Rows from block 5 of the encoder of a small image VQ-VAE, named by matrix and row number. Rows with one number within an expert belong to one neuron, the router's apart. Each number is 50 + 12 x the weight over its row's rms, rounded and kept within 0 to 99. All counts start at 0.
Before each expert's rows are labels from the 100 images, of 14848, where the router gives the expert most weight on average: "colour at peak" is the nearest of a few named colours to the mean colour under the peak; "strongest on" is what is common among them. Only what is clearly more common there than usual is listed. The data: photos with spoken descriptions (Open Images, Localized Narratives).
# router: router (encoder.blocks.5.mlp.router.weight, 16x256), inputs 128-255
# up: expert up (encoder.blocks.5.mlp.up, 16x512x256), inputs 128-255
# down: expert down (encoder.blocks.5.mlp.down, 16x256x512, transposed), outputs 128-255

# expert 7
colour at peak: grey
strongest on: text has "sky"; text has "water"
router.7:61 64 34 37 53 42 41 46 12 71 38 50 26 57 31 56 57 58 55 50 56 55 57 65 60 43 47 60 31 65 44 46 52 74 66 68 67 54 48 56 57 40 60 50 33 50 53 64 51 61 65 59 50 75 48 57 54 43 40 63 48 29 62 46 54 47 82 44 26 56 40 40 54 61 67 74 44 51 49 49 65 42 45 26 45 53 53 60 65 59 56 59 57 45 34 35 33 40 52 43 68 51 60 60 57 47 50 55 52 50 55 97 40 34 40 49 56 56 38 47 53 61 61 67 39 56 72 44
up.9:70 44 51 58 50 37 57 50 45 32 61 47 31 52 45 56 42 41 49 63 54 28 30 41 47 75 77 37 99 49 67 69 27 54 49 44 53 57 42 62 44 64 35 42 37 46 39 50 59 51 37 51 55 40 49 71 38 58 35 27 47 69 45 38 57 50 59 39 67 49 54 49 53 55 22 33 64 31 41 48 49 47 42 62 53 49 55 53 41 45 49 99 66 64 38 96 61 51 37 42 48 54 66 55 52 45 44 37 52 41 47 50 56 52 47 47 46 46 44 54 53 44 52 49 58 51 30 41
down.9:68 28 63 71 42 78 52 19 66 38 33 53 65 45 64 69 37 53 57 39 36 50 59 42 49 44 65 48 35 65 53 47 58 68 52 46 35 55 49 60 48 42 56 64 62 40 63 63 56 40 70 33 47 58 61 49 62 42 45 36 64 52 68 60 70 39 40 63 46 54 56 49 41 51 55 48 47 60 60 55 40 33 54 40 60 40 48 46 62 70 48 38 40 57 43 37 71 37 48 58 41 51 69 41 50 64 67 53 41 64 63 40 32 57 35 59 59 72 46 66 32 33 54 47 46 48 44 46
up.10:54 59 74 57 56 53 56 47 78 35 55 55 71 52 65 61 42 39 36 71 45 55 66 31 48 41 48 59 32 43 63 44 55 65 39 33 51 45 52 49 35 55 39 40 59 47 43 63 37 67 44 55 21 55 51 43 57 49 51 42 52 71 42 48 45 42 45 44 67 65 44 60 63 65 41 46 82 43 45 60 51 54 75 37 35 58 35 35 49 64 39 36 66 44 60 26 62 48 55 72 39 41 35 35 52 44 56 31 53 74 46 33 50 47 58 72 40 37 72 46 45 37 52 53 41 35 35 50
down.10:51 44 78 42 53 49 45 37 38 39 49 29 31 37 37 60 41 57 27 59 63 57 23 61 51 54 34 45 70 52 43 37 54 31 61 51 49 46 57 61 50 85 74 44 49 68 32 32 68 56 37 64 46 72 53 48 43 44 73 44 45 30 33 36 56 39 59 66 46 50 45 39 58 46 42 46 35 41 45 53 45 67 52 53 52 46 67 31 66 41 39 73 67 60 58 72 41 63 58 34 52 61 54 39 32 57 51 45 57 34 44 64 50 64 52 60 46 63 47 56 74 49 50 51 42 46 42 66

# expert 8
colour at peak: black
strongest on: text has "holding"; text has "dark"
router.8:57 66 41 67 44 27 42 45 67 36 47 34 70 30 63 53 65 46 53 56 47 62 54 57 46 31 48 54 56 55 42 63 54 28 49 44 42 43 40 47 52 47 59 36 45 44 63 42 64 36 59 33 57 53 42 43 47 46 46 65 29 50 34 60 35 54 30 27 40 32 65 47 50 55 50 66 36 46 41 44 25 61 39 43 40 42 61 54 45 35 54 25 34 23 50 54 48 42 47 32 47 48 55 57 46 35 68 72 68 34 55 38 41 50 37 36 39 43 45 54 40 54 58 67 49 55 60 20
up.10:62 61 66 54 38 88 42 55 51 42 40 61 51 47 37 49 56 54 30 41 47 60 68 45 47 60 58 37 46 54 40 39 52 61 54 53 76 52 45 45 55 50 55 61 44 52 45 50 39 26 42 62 50 41 76 44 34 53 60 29 62 41 62 48 41 46 39 76 47 30 63 40 62 45 56 50 69 52 77 41 58 56 55 51 59 65 51 25 64 43 53 62 45 58 76 37 55 54 39 46 47 38 36 43 16 68 59 48 22 71 31 61 58 78 59 44 49 47 20 48 74 47 52 46 31 28 50 68
down.10:64 50 51 64 49 75 48 31 55 34 32 27 46 43 60 55 37 65 38 52 45 49 40 49 44 39 52 43 53 73 65 35 42 63 41 43 60 56 54 42 59 43 48 74 64 61 55 53 79 50 70 42 50 62 58 54 57 45 60 53 73 57 52 39 49 40 58 72 56 53 80 51 37 41 47 37 43 50 47 41 43 36 55 29 62 44 51 39 37 67 82 54 40 63 63 52 73 54 56 50 56 50 73 25 54 45 60 60 44 46 58 55 38 48 37 57 51 48 54 71 43 28 55 50 39 39 37 50
up.11:36 43 68 33 56 60 49 44 43 36 54 52 56 53 50 15 43 55 39 27 69 38 46 53 50 45 29 25 54 24 52 24 54 50 49 58 36 60 51 34 42 26 37 47 37 68 41 61 59 40 43 57 53 37 64 58 46 49 41 45 57 57 42 39 66 56 47 60 56 68 53 36 31 54 53 37 35 52 48 72 62 55 43 55 64 67 35 65 48 51 31 50 53 33 52 40 57 36 31 64 40 39 30 48 48 46 57 68 36 60 27 43 33 38 64 50 51 41 43 56 42 56 48 35 42 45 64 51
down.11:47 50 64 52 22 60 57 39 87 46 38 48 67 50 82 66 48 46 46 28 50 61 59 37 31 42 28 66 37 64 48 57 73 62 59 46 50 44 33 41 79 63 38 45 44 50 43 60 47 19 63 46 46 50 68 59 68 44 48 49 71 56 71 52 47 47 25 46 52 42 54 47 40 62 50 53 49 48 50 53 39 31 39 45 63 51 59 52 65 55 49 37 63 44 56 29 75 49 54 57 31 55 49 47 54 60 63 47 52 65 54 28 54 66 56 58 85 48 43 68 45 51 44 68 57 54 47 59

# expert 14
colour at peak: red
strongest on: text has "color"; text has "red"
router.14:67 64 54 71 63 69 57 44 23 59 40 59 51 69 42 51 74 44 51 56 33 42 68 43 75 43 58 44 34 51 68 29 42 73 45 42 50 69 59 33 27 45 47 74 47 51 59 66 36 55 45 52 39 56 45 52 56 56 72 63 61 50 31 49 66 51 82 42 47 63 41 51 64 62 38 60 74 24 45 42 55 49 55 28 31 62 31 57 41 63 46 45 45 43 54 30 58 52 56 27 39 53 58 54 63 33 28 49 35 62 40 87 54 31 27 49 32 49 53 28 48 48 44 57 29 58 52 40
up.10:58 46 47 39 21 49 69 40 46 45 73 44 31 59 55 55 51 65 48 43 51 30 27 42 58 57 33 48 65 61 55 60 60 54 54 46 35 53 61 45 73 67 50 55 35 57 53 67 53 55 45 27 69 45 52 58 48 59 36 30 51 50 49 47 53 40 36 55 42 39 44 35 70 40 54 52 44 45 69 47 53 42 48 47 57 32 45 48 50 38 33 75 48 53 41 78 58 54 46 40 34 53 55 26 33 77 71 54 36 46 56 60 53 54 57 45 64 53 48 64 82 47 46 39 75 41 43 40
down.10:44 45 61 40 41 53 56 31 43 30 50 45 43 50 48 44 65 50 24 39 35 47 44 47 71 58 34 34 58 46 68 43 43 53 47 43 49 75 59 44 57 71 50 54 28 42 50 53 34 66 30 55 86 68 44 70 48 50 50 53 55 43 39 61 62 57 55 80 68 45 42 52 69 38 38 24 48 41 51 38 53 50 58 35 69 37 50 27 50 47 33 60 37 43 47 59 52 48 55 33 41 33 34 40 32 59 59 66 33 44 38 62 69 65 35 20 55 37 46 53 77 42 33 57 46 56 28 41
up.11:37 41 56 60 48 34 43 73 52 53 32 57 56 44 40 42 34 38 65 26 52 32 30 45 44 65 57 41 73 28 28 67 58 44 52 58 21 31 46 51 55 52 58 45 37 35 61 61 31 50 50 52 60 44 68 51 67 52 24 56 67 51 58 54 47 63 39 39 41 78 55 49 54 41 68 60 43 57 74 50 46 50 39 64 48 50 58 42 57 52 41 67 55 62 54 76 41 34 49 78 41 50 50 50 45 75 51 67 43 41 52 47 63 46 55 50 54 57 51 62 80 55 66 33 82 56 54 57
down.11:41 63 53 60 53 45 61 66 51 33 58 54 49 59 54 45 64 34 55 61 53 38 44 40 43 47 56 53 56 48 50 62 61 44 53 32 35 43 59 47 51 53 35 31 43 47 37 40 55 43 38 37 19 41 49 27 43 56 42 40 29 48 41 62 53 35 43 39 62 42 53 16 56 54 36 40 55 44 58 59 47 64 14 54 53 46 47 39 65 51 56 55 66 51 45 58 34 21 59 55 34 51 51 54 65 46 83 34 53 48 36 49 35 35 61 79 58 48 62 59 48 52 53 69 59 60 48 65

# expert 0
colour at peak: white
strongest on: text has "white"
router.0:52 63 46 58 45 41 41 64 78 39 54 50 66 31 72 55 48 65 39 52 50 74 62 57 67 46 34 65 43 64 51 45 74 16 48 48 41 38 42 46 62 54 56 47 31 44 59 47 66 54 67 50 44 55 53 36 29 36 46 46 37 39 44 69 46 50 21 43 41 30 51 38 59 48 50 60 39 52 52 47 25 70 28 36 49 38 61 43 40 41 51 26 32 51 62 45 38 43 66 27 61 62 60 49 45 67 68 47 50 56 64 26 41 57 50 39 24 58 42 51 39 45 62 61 51 49 35 31
up.10:65 43 54 51 57 49 59 60 30 56 50 57 25 52 28 44 66 51 72 60 36 60 59 37 60 59 46 50 50 42 76 51 26 65 37 44 56 77 61 35 41 50 49 41 62 55 58 72 33 46 43 35 48 31 35 63 34 66 59 78 55 47 45 33 30 63 75 73 54 55 46 25 49 59 34 59 65 42 61 54 44 34 61 21 71 64 43 33 61 48 52 60 48 51 43 49 85 51 51 68 28 55 30 65 30 31 51 49 44 54 47 66 61 22 43 47 48 31 49 41 62 51 37 38 58 52 53 44
down.10:34 50 57 40 56 58 52 24 49 24 55 38 48 51 55 57 63 72 27 51 48 44 43 43 42 48 43 49 54 45 71 55 44 46 52 36 56 57 52 49 60 53 51 72 51 40 47 53 50 66 61 55 69 71 43 71 32 38 49 64 62 58 42 35 39 53 54 71 71 51 51 82 51 48 25 28 60 31 54 26 44 41 71 32 57 45 44 39 21 46 30 53 56 43 54 54 65 45 65 49 40 30 39 49 28 48 45 56 32 48 73 50 74 67 45 47 44 28 44 40 53 30 40 52 47 33 23 43
up.11:50 39 56 27 50 64 60 67 29 66 35 61 62 68 31 58 65 44 50 44 34 49 36 40 57 50 33 46 54 57 49 64 15 57 24 57 53 56 44 31 62 41 48 51 61 63 55 63 53 45 41 48 43 41 48 49 63 50 45 52 59 54 57 50 42 59 53 56 53 67 56 40 52 34 38 62 49 51 66 52 54 41 17 57 69 60 38 37 51 46 62 61 45 42 56 57 53 49 27 71 31 65 69 62 45 48 49 25 38 51 45 64 50 41 59 65 62 46 52 54 73 41 19 29 45 66 44 52
down.11:48 64 49 54 52 61 53 56 25 31 64 46 24 43 34 45 59 45 55 59 46 49 38 52 44 60 29 35 78 26 62 48 48 24 60 43 50 58 56 51 61 64 50 66 46 56 45 29 52 62 37 52 55 56 38 52 35 63 54 61 39 51 15 59 55 53 67 63 59 44 61 48 66 57 41 36 46 49 51 40 43 72 71 52 61 49 66 27 39 43 46 75 27 57 46 84 41 36 51 30 45 24 45 49 41 53 55 60 37 27 45 67 70 60 43 49 45 32 46 38 57 46 55 66 45 46 40 34