A small image VQ-VAE, trained from scratch.
Model: encoder arch mlp_mixer, encoder moe top_k.
Training: adamw at rate 0.0009, 11800 steps, batches of 512.
Data: 101725 training examples, 59.4 epochs.
Rows from block 2 of the encoder, named by matrix and row number. Each number is 128 + 32 x the weight over the matrix's rms, rounded and kept within 0 to 255. All counts start at 0. Numbers have three digits each.
# fc2: token-mixing MLP down (encoder.blocks.2.mixer.f.fc2.weight, 64x128), inputs 0-127
fc2.0:081099134124150126083147101055146091101140127107067127110155129059123094161102120137151118125189137034145084153101089143136084137138122130177144156133140108129116110110135146130130068168143125133144117121112142119123129094121123138156107138117149112180149129135117105183116154118160131155144075186144126146110128027148155150101102000079128153183121035147137165134039131151167049094105
fc2.1:116177121155169116126155149136140146095120193104100054123122122097110166071146077125155129146121103179119129099064131175165092108117098134154105152132108131129150168120123142136112099124135129072106104107056081133128111090149075163133132126176158158129114125070146112139130128131120097111158088054154110127090143052158130179120150068064178142111137103075161145091031155155122129144142
fc2.2:118167120158092088155138144147140185201158059099069143168114087165164085110173086112130079109097109114134156124090189133146087109110141118096154124094116133149169102061169145152122095133065152168125125108071103140111074146129116145108141088119124169100096175140128118118131120139097129151135143094107121109048142104087108137115143157083166100165142071141151112139045139125119069184142
fc2.3:076130146125091105155145124151105152139101083084193133122122086149055121080124158090090117059116121143119162134131135108120010139126122127135086156106154130126132094018129135147153161104078116128128140120167149141078129114125187139153184153118125176135060132120125135162122091131139129150098180094137069083079140092116186128107141120137149156137112101166123155160098155090129139107085
fc2.4:155152135139196105143179173151129102118143081095098106127117153128045072102115094134114068145164135076086076125175088073128024129141147153134126095111140123173115154096103132137148127134138103149133084130145101134111113078122169145107129131195088128167057153123138144134155067096090109140108122093076130095110102136144146146127112160174074134167087199077116144149113177137149137104103
fc2.5:122150094120112162086123135184146071134177146112105137157145123155046130041105088132141139179099163139172071119192116084120086126112133139127142132138098144120147133123123141122146173140182133128148090149115093120065095099119096081110095104135097140167134149092156132132115152101095130140140073097065044161118101156133111079142133127130083064172102050192149168144139101141107127159120
fc2.6:156104090123108149069120114084138114138121093156094170136152087152120191075140170162144153114195146144150104116132164159125091099122124110143139143110151107118121144082071117175146121156109164093119147136133117179070138051130108138159096072142157077105157065081151123138134109134126090129149110107134027151100098143117146111137136160094073032100153142119103055143144117163115102153100
fc2.7:112109116110108120100113152112145136113083157136127143172142133133065138177143155136109150150160128096132183112125138088121121110119141107132159124140136109116135135084098094155111100128123114132139186108108127110061146039110160150124029132135154143114112103070110113134122126136063120105130139171179101153142091111121130129112122144112132070147131140047106050131133122127131122197111
fc2.8:066153117109164144133122135084099098168101134139076141136148173001157155094127099125133099184142137195136143162053159084084103162152128102134115152066148093186092128123077154089119096150110141167154120161095085127134152176112171127141117094169123107133154104093100082113143162158110139100104121082122071131156146048119099085143100063194138169096132057085168126141128106128147170116097
fc2.9:169131146130111133077113155104124129061154097135196151151090125057141097078159071124096046148107162154123140163082168162120122145146132133101147114077151104138118151122150122157121148092153144123114155146057070126118136105096165131126097170145185098106146135146124079126111133106183141095141074086087155108149133062156143110097113133140159138105127085128155103141060137154169052161118
fc2.10:140104111069119129124087123107146149100139117117151134115144131163108124134123169124095022126070105102096126092061130112178123143117165149124139151082124116084150139086122119147108119089151122161151095108092131150049176140159114081150187157119150160126054136109169075142140120138143085093162085066172127133101129084164121153138159158165142141084147094187165104077098146129126107134196
fc2.11:187105127115126117138106126072153085208139106086103142085109061124072113160134151125112074117091120152149155149146183112170076161109110131136163118053095128121153132125120176108116148124103138105121024111139197148096131142106111132157106131114128098166019140120113074123109039170081140146119147078128171088129123123103158174126166118144138121146151119102151169136128103127127184124145
fc2.12:138116133144126103121172091174176169110110123077137136154141102091082112154113088107157135167076108093147137135183120115136111164155140138122153115122157142146121141064063138123176148109182143059119088145081176137082142165082116121108109147113124147123107097201111127097129085176078102112112195068009089165144107124100157163105134115125092108116110087143124181126136175123146167093085
fc2.13:144153149119142080066156115132153183136139129098145108085125192123115128100077123124128143127133148107155117111089110130122122157114137156112134087145134164139147099082060115163144128139077171124171144144122136148117117193181105130137063093127085069157125155090174127142095052117131114141116108069062122160151078127116118070125127156077067113102086123175123085150141190131158133082122
fc2.14:147134111117094169060097152097144141157124100116184123141163112130075108138127119112146166090129178107134141131085163115135124122112137145139128124134100164142124143111104117059162116124112131140127153160114107105048109116152155152128074157161085167135134127067139134138132121091021135163123060159135162163195076101134107080172182120061145065119111139123135060131145136127111153086107
fc2.15:075060078149155160106095150123100156155059042150144153140146094143100153113170168166124114110134170166074136121094132147133121094138146104131111103153165095171137132173123158123151124159179102132159176145101141134079089109138135163139028163106149139093108101136116116121138133128044061079146110126152129150156074149121088112137149102077101076132148167136098155099097134124131124113088
fc2.16:161128121109065134127107145068122131147114147126175094127163162031132105134074112170142082140146109164134201094143092102091151131142153129108128122052172160106124106178132111109131194145168140188134169122110073160125079095176120130111158118093086098104139108131138136036152128175131146149125160112091069071175145074142149104139191056131087123120135163094111148189098092102072060146129
fc2.17:153142142135181150097063130062130182139155180132130170182113137080149131115144170147097065095073134139129141156090049097029167139148144123136114130084139107085137161095109075111111119097189089142113112143135031136104087125134100110141140096111132125121125112139153154111106079137120162104105138175130125089170191096089122158130161172156115104137152115164164131134089091154185133087078
fc2.18:151106137146153117129071158122080097068111162179126132124101129124139152138167171100109085107158168110115147122107107161095133144166134119147165163037157089039121100141120142103118132115064158102177087151118067099145152118112091047144134165072165124075084179106133128096136080074096131123155132114112191135140120118103131168119134156100094118174139055134159152138141160118129214138150
fc2.19:106139115135128129135170090085181100159138152164105134166126121118093115111180161088178126095096145065089171119175115153159138165116095148143149130087173095094124112139146208131089176008057148104117097117115121109109117151134150104145136109097125099093073087194092105077125117097099127117152109093090139236149145097158130162136136103138107134125166150130130091103149088091128144112177
fc2.20:162131133147151178106125080180101138156108172108150141161182057121118111114126146152127079150115109076136142153093096087176122163178125156134155130142094113128083087130128129193120146054090116097131099138111157124151106171151135124148063088052129123164125093131126101187113062148150155154113134074042106147181114175131080124123126126095165176115156138051124117107135080066133092072134
fc2.21:103096109156107101037148135105126151108110113121121095141150134139118086078104121144081130132101076095169062111115141155149183175163151130152090178134120133092101139169095131050123121085085122155121150174092145123140189127146158165116152091089117166154152176103136135170154084192063092166157166094028143101154147116086099114106089148101149104096127157113132125134152140081175121069143
fc2.22:109089186142172090088095063114087115111102069142145074114141155147072116114151127104135156062114145138111110092134144118122143166084159126157084102124108186131107127198094188134105117152128072155122148153016066141101138210145134145148069124069099105101153139122137114141134141178079164134128088152146131122090105143082148111153125133139147073099129176157131165141098154101143134096145
fc2.23:096077138136124148102139115097111143154135043164110048184138160113147168187126167096115113113168136139129120130137114103148112127128080130147103047149084149139084145117089180110129164124202110130106124142056115141133122122159128117130042157087106138079101130090167097116145151125116135068124089166137117134103117130098108109172198163107204142167135144140084106160140169051131149116102
fc2.24:148100140139140135122149087080149172101067137142096122115111106146130175143141124155101135077096135129170104135117038031174141159123116113117149121191140158107154175131169120081144159139099138144140154139132118109105064130091190079157126081142120112091179056137187124024110094113147141163177154104125146018177188087132097105118131110139125099152086121119068134122090145138026149142169
fc2.25:155130163133111167122067150105114161149091126114170163115148153081168135136135115179149160088138092108103081123163053147134132119102131117146154166096141153024145133122094153109122171169105137122137091118142077027189072132112169113142096116130065184138134142124127167078067138159151108077199145112120136068095107145164131125140151207116102140089115102107099124089074073128139181133106
fc2.26:147120180122126175116114166153171077117144135111077115136149132095102097065127116171153129137172145186040117139192086130072162112167082075136151140143051120049134088126154134123126101061077132163167148116106115059132079153119164149152155120095136088129099094144085179063147080149127108053139140140174158139113136118110129161126162196072121137106135094196180110098173139102129120105119
fc2.27:145209118158126080195076100136100093103164118144089133140163172134100146116134098109139107045152172113113129119101125109113131155148135083113164158180138095061140083132200143142125131049167096133134066115129129163149185120147167129114123184059143048159170063134076194101100110101091106110162139103110106135136153149103115082155150143073118161139178135074144112055152148101095132105141
fc2.28:083126183095151141138089057150134121160054111162092128147141129147174093100096098091078178139096142142148087124120108168172150147113146158105132207133177086072116240131142104104116177061103100115158108090140138179126181107137117159129083102110141092123090195150073153119110129082109135112100130141054119104132142148161134129152130122098145180155178158079135109097172107094076066112104
fc2.29:201100149095150167133122017122160140151175157108157098066122124152080050087155118159090134124129090150163060130147099135134148113188172208102079180107109116112115133119075162153133072102089103096149175168097116139118158165141117176094098097089164141093180166129079139105168151083133122115121146183116130094092132120133107118089115092177140109137158143084125142109139096044091156161135
fc2.30:187097126136167096110154138127146070154200079108150067093121099113145140171146136160155104106123082151174078109134116128097155164136088122151053094162161135116110118092069125072103170148087108175094074179084133139094129143145124147109112174096143144020147127117151200143109156131133122095133117192105080123102152168136111108113079118137157159161146115108134075107119124052157131122190
fc2.31:073081216086147088150040162121157119098143082155115071144093087107137140121124117124146111083131133143158095114157084172111151135089107133127077034133102149176078163101107135085106150108096036162120107163102148146136136133150112145159097180080118202091151049103149157147127146176149177135142091099114167143132112169117108144166107129123096146148138090096131122171150129108115116187155
fc2.32:130131112120120167160143145123101145116060106175162081131149094097142097095172139111081132132113152114226124151128114149136143167102146166144163093166095115055163119119068164106134125122124114144096108124180163039134116121153104037124144082173158134149149049135121152062118105154125099091055130157105162080039063146104139049134100082152169151081123164128103131105092180190124107154154
fc2.33:084110112076132127096085154124112111122125104154162169130107133110134115094128087130174140149178111141176112213174137029174117135095093111144118107153142148111159082119135075085129119136136141093116166166125117039129125191153069143187190081109118124147125128165104118078127086120136159056151127128130152080120097144129170154118096159089161136149116170127055112027132154141081112167151
fc2.34:077153189145054197139124121173129149157192144141123131092172148149134188111080082118110084089158088156120139163119089096148107094079133091158129056150142164104141124187150072073144033091100161108105105144136113141176159130139141139140099213101141115151140143174075134064175093153121095092151119135147125105092131157145192100116113145143102078136058100119150094031136090133165130116120
fc2.35:126171162144139140142116105146182118139070092108082156097113154138143068138096098140077159142129173102064145169085093137084121100174120077149115103113071137129124139177183032076141148063106116073142030117141131157103150093190114159135087127126133096085151158145068128087093153188146085146130129127154107143098123140136172030099148157126155160132099141164140171101157123138125144153184
fc2.36:117109115016142061158126060174095189108148119139106136075115158121132107116130101096132108128128150139125048171160137119125134155130165083138147097095128125109162156096143140136150128063163117069153117082164138120115104056148078170098131107142131127082147182162032160121164120166174107167141130156164120148194130111166071046183142127098166129100168138092127124135117100083112190129117
fc2.37:147126167094169126105156154154119156111154154162096158057152166148083114123137177151154162156092138192130059157094135114159156130121124165140052123121106122088155073121074097133176125150146093176115095063139151105147141097073120112088111172132124102051103154189077102117103121101140135202091149126108122120144166149102121105172113077129128149143165152142165025084088093075088099169101
fc2.38:123118123145107166154038150125131156149114160087102106069110184087097141148164127154148144126151108120136071138164143151093106134096072174115074130152118142155139138130134101095134139114100000167111096144118153160161135133096081143121150132120152170069173098148161099126100098065124087168127188120122167152138055128128132114106107137211099127122185094146138056131118136082097074154140
fc2.39:092156128084099126155109159091045122159197109071137045107137108118174099164137108155119124114138101119129099125144086126072121146105041102152094178121171158171114165134102093161155145094154045121116153143140219138156087119115121145131105112101175104056145111094147170105137133108114149139083100093111179158125086162147122158159091134170138101122152066142138119124136133140114135149189
fc2.40:129124124143133114166165127130072120168170094144104127182105140100104153138111185115125149164105153125164120073104140105125102102115163182050146090140115120159113146118129069092161214144109106068121196111088117011128151101175075086129191078092138088136136121142135150158086147163110089114089137120160220070092110132170171107126121054126086102072143127114152123050152109090201114116142
fc2.41:104182082069124129123152124139090142129147112152138135073103124144119215134112163117156133183128160095100148107171127148119116126129153168127086095082097128127169198122151089058106067101073150098053157136105153086185133158179151067097119125108126129165117131153127138133144124197130148076056122128156095064165100179149130117101096118134144065172190109126120141068112182125097061118124
fc2.42:095089098134116117134170176160139116119163147149066132130090144172119071171069137133092130120152085113062123170096143199159151095094136116156104114094165119134168073175148038114118121138099095030089069187139101136118143188146184099132109090156100172156137104123115120060136134123181163084109124125135095099170091160151155104150119101123178079133159120141120126135116151119128127127122
fc2.43:067066151142115182148154135146139116121167126156084086052039121077148161145092145134125115114092121113095128136109172074147130056081168125162151067132187129067110135133127091169139161094148142065142082155151114142148109128094161142094162080117151180097178141074025105125096121146109115160110154144157114165166111126093135078136128166117144121103075179140161176127113137145148085117169
fc2.44:116130114087137139110122102113097143151119083121122132104083124173128195161061129085163195184094165158057065166073116080064113088149181136134112120132146125090121113128106123168114111136164115115109117123173081108151061116107100114078144173101124119128092079133042126143177101188139107204180139107074175180120154103148160109134128122133201124135082146142114081165142156121136116181184
fc2.45:129105097151118110129079118113064154115090157158115164056123103143077174132059194066127129169147133099171104168115124177122129127195067114062113134163144173165162108168136147153147103095145107111122074097119079147135074138079108166035163117174114141125120137167117146118116124161097119125124108142116146117124103086175153111181115148155145164151110117186141041129139107076122112148134
fc2.46:144172110135108105147138141055003133088162164187154139080162129142132105142100108159091124133113156042098127175143170106154115118137079146141078121157090186157129148154101136149119144127083052148132141113139170149111080109044084148075119093147089122062142126080138108098124114110118104066109173126127147143148149152124156145130147117113120144094120093160190152098160105149128104149107
fc2.47:096191100165077153117096172123109153115163077098147115075136140153151117153096074148125113185105155096119124147145112165111148142066053113156060096108128190137100154118161138195124128117132089139134170126151156147107133127058075054153106060145113117099132056061100102142177160084123105133136200151125171106147139136160152158126093123123079146118189124113159143108128138075144158121129
fc2.48:062154133188169111122102100156113148139130118108145045100099145132139125135175174107136120116136099077097139135172179129142157113162133112023138140088131146135065153106123084050169065152144177099094113148139137035123108108120131108093126168144145035146102086084142108171094148085158141153175147142125078080151120136135075163166164100151113126081133130162156175115174123096142072161135
fc2.49:084111123052136119123173149157132123168145154136126163106101129169129121161142088135150089098166174122053139045140152215136150140134157143035140132149115168129096137137109073121144153153121101101025125099163127076136145181064114097117135100078192104157119121065159117126130149122121148079124155116127099106124130089146098116114120098135146103183103155115133128163123107128155134094125
fc2.50:130034122134111114179083155146137094146146142137072119065095112133138121081092122162087145102107155114095161085141157092108130157149126120094081126138089118088191106118104086198099158140143188072027149135114127144172132151142173084111100124151102199119130139111117106118125147140097172122121142134144157153138140110198093132136110112131104141150149136117115136127158169178126084058109
fc2.51:123074144174134139120153095049156121091128129134166114120037121146175186147049074154156168154120085182087159103133123081164111117127182092152102162117155097132181060136163135148154115129110076071102122172152139136091103111138126095050143150113074145146100118100113126147118120117117166138089126166101158155084127134158065114132153162147117146085156105098162121119142150168141097115123
fc2.52:093132112088124147150114055119100068116063128115171127105031137171106137148037146175149109178125141125162142141087107184159172101081067143136185130158153070154087056110120134114136120101161143136108106128114105132116055108106131149075141138144119148139146132121086146169150160136128171114117139103125153105097176151086127146112179156148105098129109142127141095149118157136157142101179
fc2.53:156090112136111179118113110120073063128106160061156157156116139095116123116084149076098152068062156071077107124102134127119131107129085152125129068134136084184122127127107170127094084135089114151122153127126142135144135115080043112014128129158171156175154164126120148100119127176162151108182146089153093118132194139140130155181118120073129128123110179177098117135163163130122138172130
fc2.54:150165142186029157109171176131100110135067116117163126108117132146133113171131113101097135126086120127099112134132112112148123118217078134080064065102158154092179135129172173142065080144142115148154150119142111165124164151047037099118128050158128121132116087120116140181126185130154133107098106162134129136151108127115131136178121137106093144138092124094121130109132122112133141086137
fc2.55:157182116078007118094113087106087114108114104176083110148104119143167127114152119147180126154031145100140122156125106164157149108145076137105074092158130196127097118150160088174038084180138108116146145120145122129126136121085163126124154130150093101102084113098143127136154125111124080127093162156135136146135064132157140148125157132123082170115122124086161186131123140112149176108112
fc2.56:075132149157129155091110134151144129141139142142154157108110120136158103141131133140135089104162136117110171174160105147137117155149152125035124119188166113134166166163088096138143143123126157150082104144149124047112154117034075156128147162098092056123113131096140141118132146145142118175164115122153096109059121099101043129136126100141147109079144125116178155169149170112112141093136
fc2.57:118109144106122135142100149176131119126105138118099150050125146120129098104129093139108128105140130073089148176145159103159143139128115143049098170156158159123105118130110096122159138142161165122004163123114131111136116106138114103150102139079155117129107133151167149175142133124132111108160121137136130134092179077099071110141154130123099147125144136104137136174156121175137188122140
fc2.58:133078124123159094129155110092125151182105183160131147113127117146164152103098023175110151087148151160108134147175133109127146165130120150094118116093123168162121044142175116145139128126138124096043136117112163115103174091148148067098112146139215143108100155113136138132117130134099128147159139169140133107086117128141057165132138150130075184100100101137122109152131137161137125081120
fc2.59:102128164126113121150148029100172129162087160166155146127044108154126077116105129145145131156179139179126174114108152115103123164154077122154146142125090136128187047093115125091140127126169098137099128151113141136135123092091122084113111160140142156109152171102134100139138164117144127127138145111124181114092161164196060139160126148135070110102130154121099131110131148158159093043118
fc2.60:116093172149101157127086090157144048121093112158166117170061140084144126167125103113142131111085129140092114121096097141140130153144054095161162165132130147173155103095131127146191100142115119148105180161141185124135135101144076073050128158131083118182167191134121119117135110127139128138093123102143099133114169144154099127080159128150107085122186182136118100124105124123155165107163
fc2.61:145108112135081133130186170136103046145054143131171107153097170126126089169124158132093150050103156181117106154112059093162130148080088127066125111085107085131093118117141156114169067114146140135130137165123144132137171153114060149077136103143120122155135141174123171166099174152148164140127137099143101144128136152136092140082170151118118095157132119113162091125121136172125127110151
fc2.62:176152145078021120098166084109099089132076139082088122177088152120153114117171160115145126103052180129134112136118111126168125120113096145086090079156115087119154108153149107112126062186137107129148131190137104135137149130093135159103161155142168123119088150138162151147124117162158153109153155145141101164143072144135113134173123143115098152125125133076129180134119103140108147105127
fc2.63:150159166100041119104136109127108107141105107098101120153103151135154109119153140145165122136068154121129122143121100149164140113176096133112087097136157139119178120138151094153077079158138119122144142155139131127122163128106138109118142134147140107124103133114128127136128125127129121131101128157137114131130094128102127146183127133123098141121127144087104167141119124116146168102145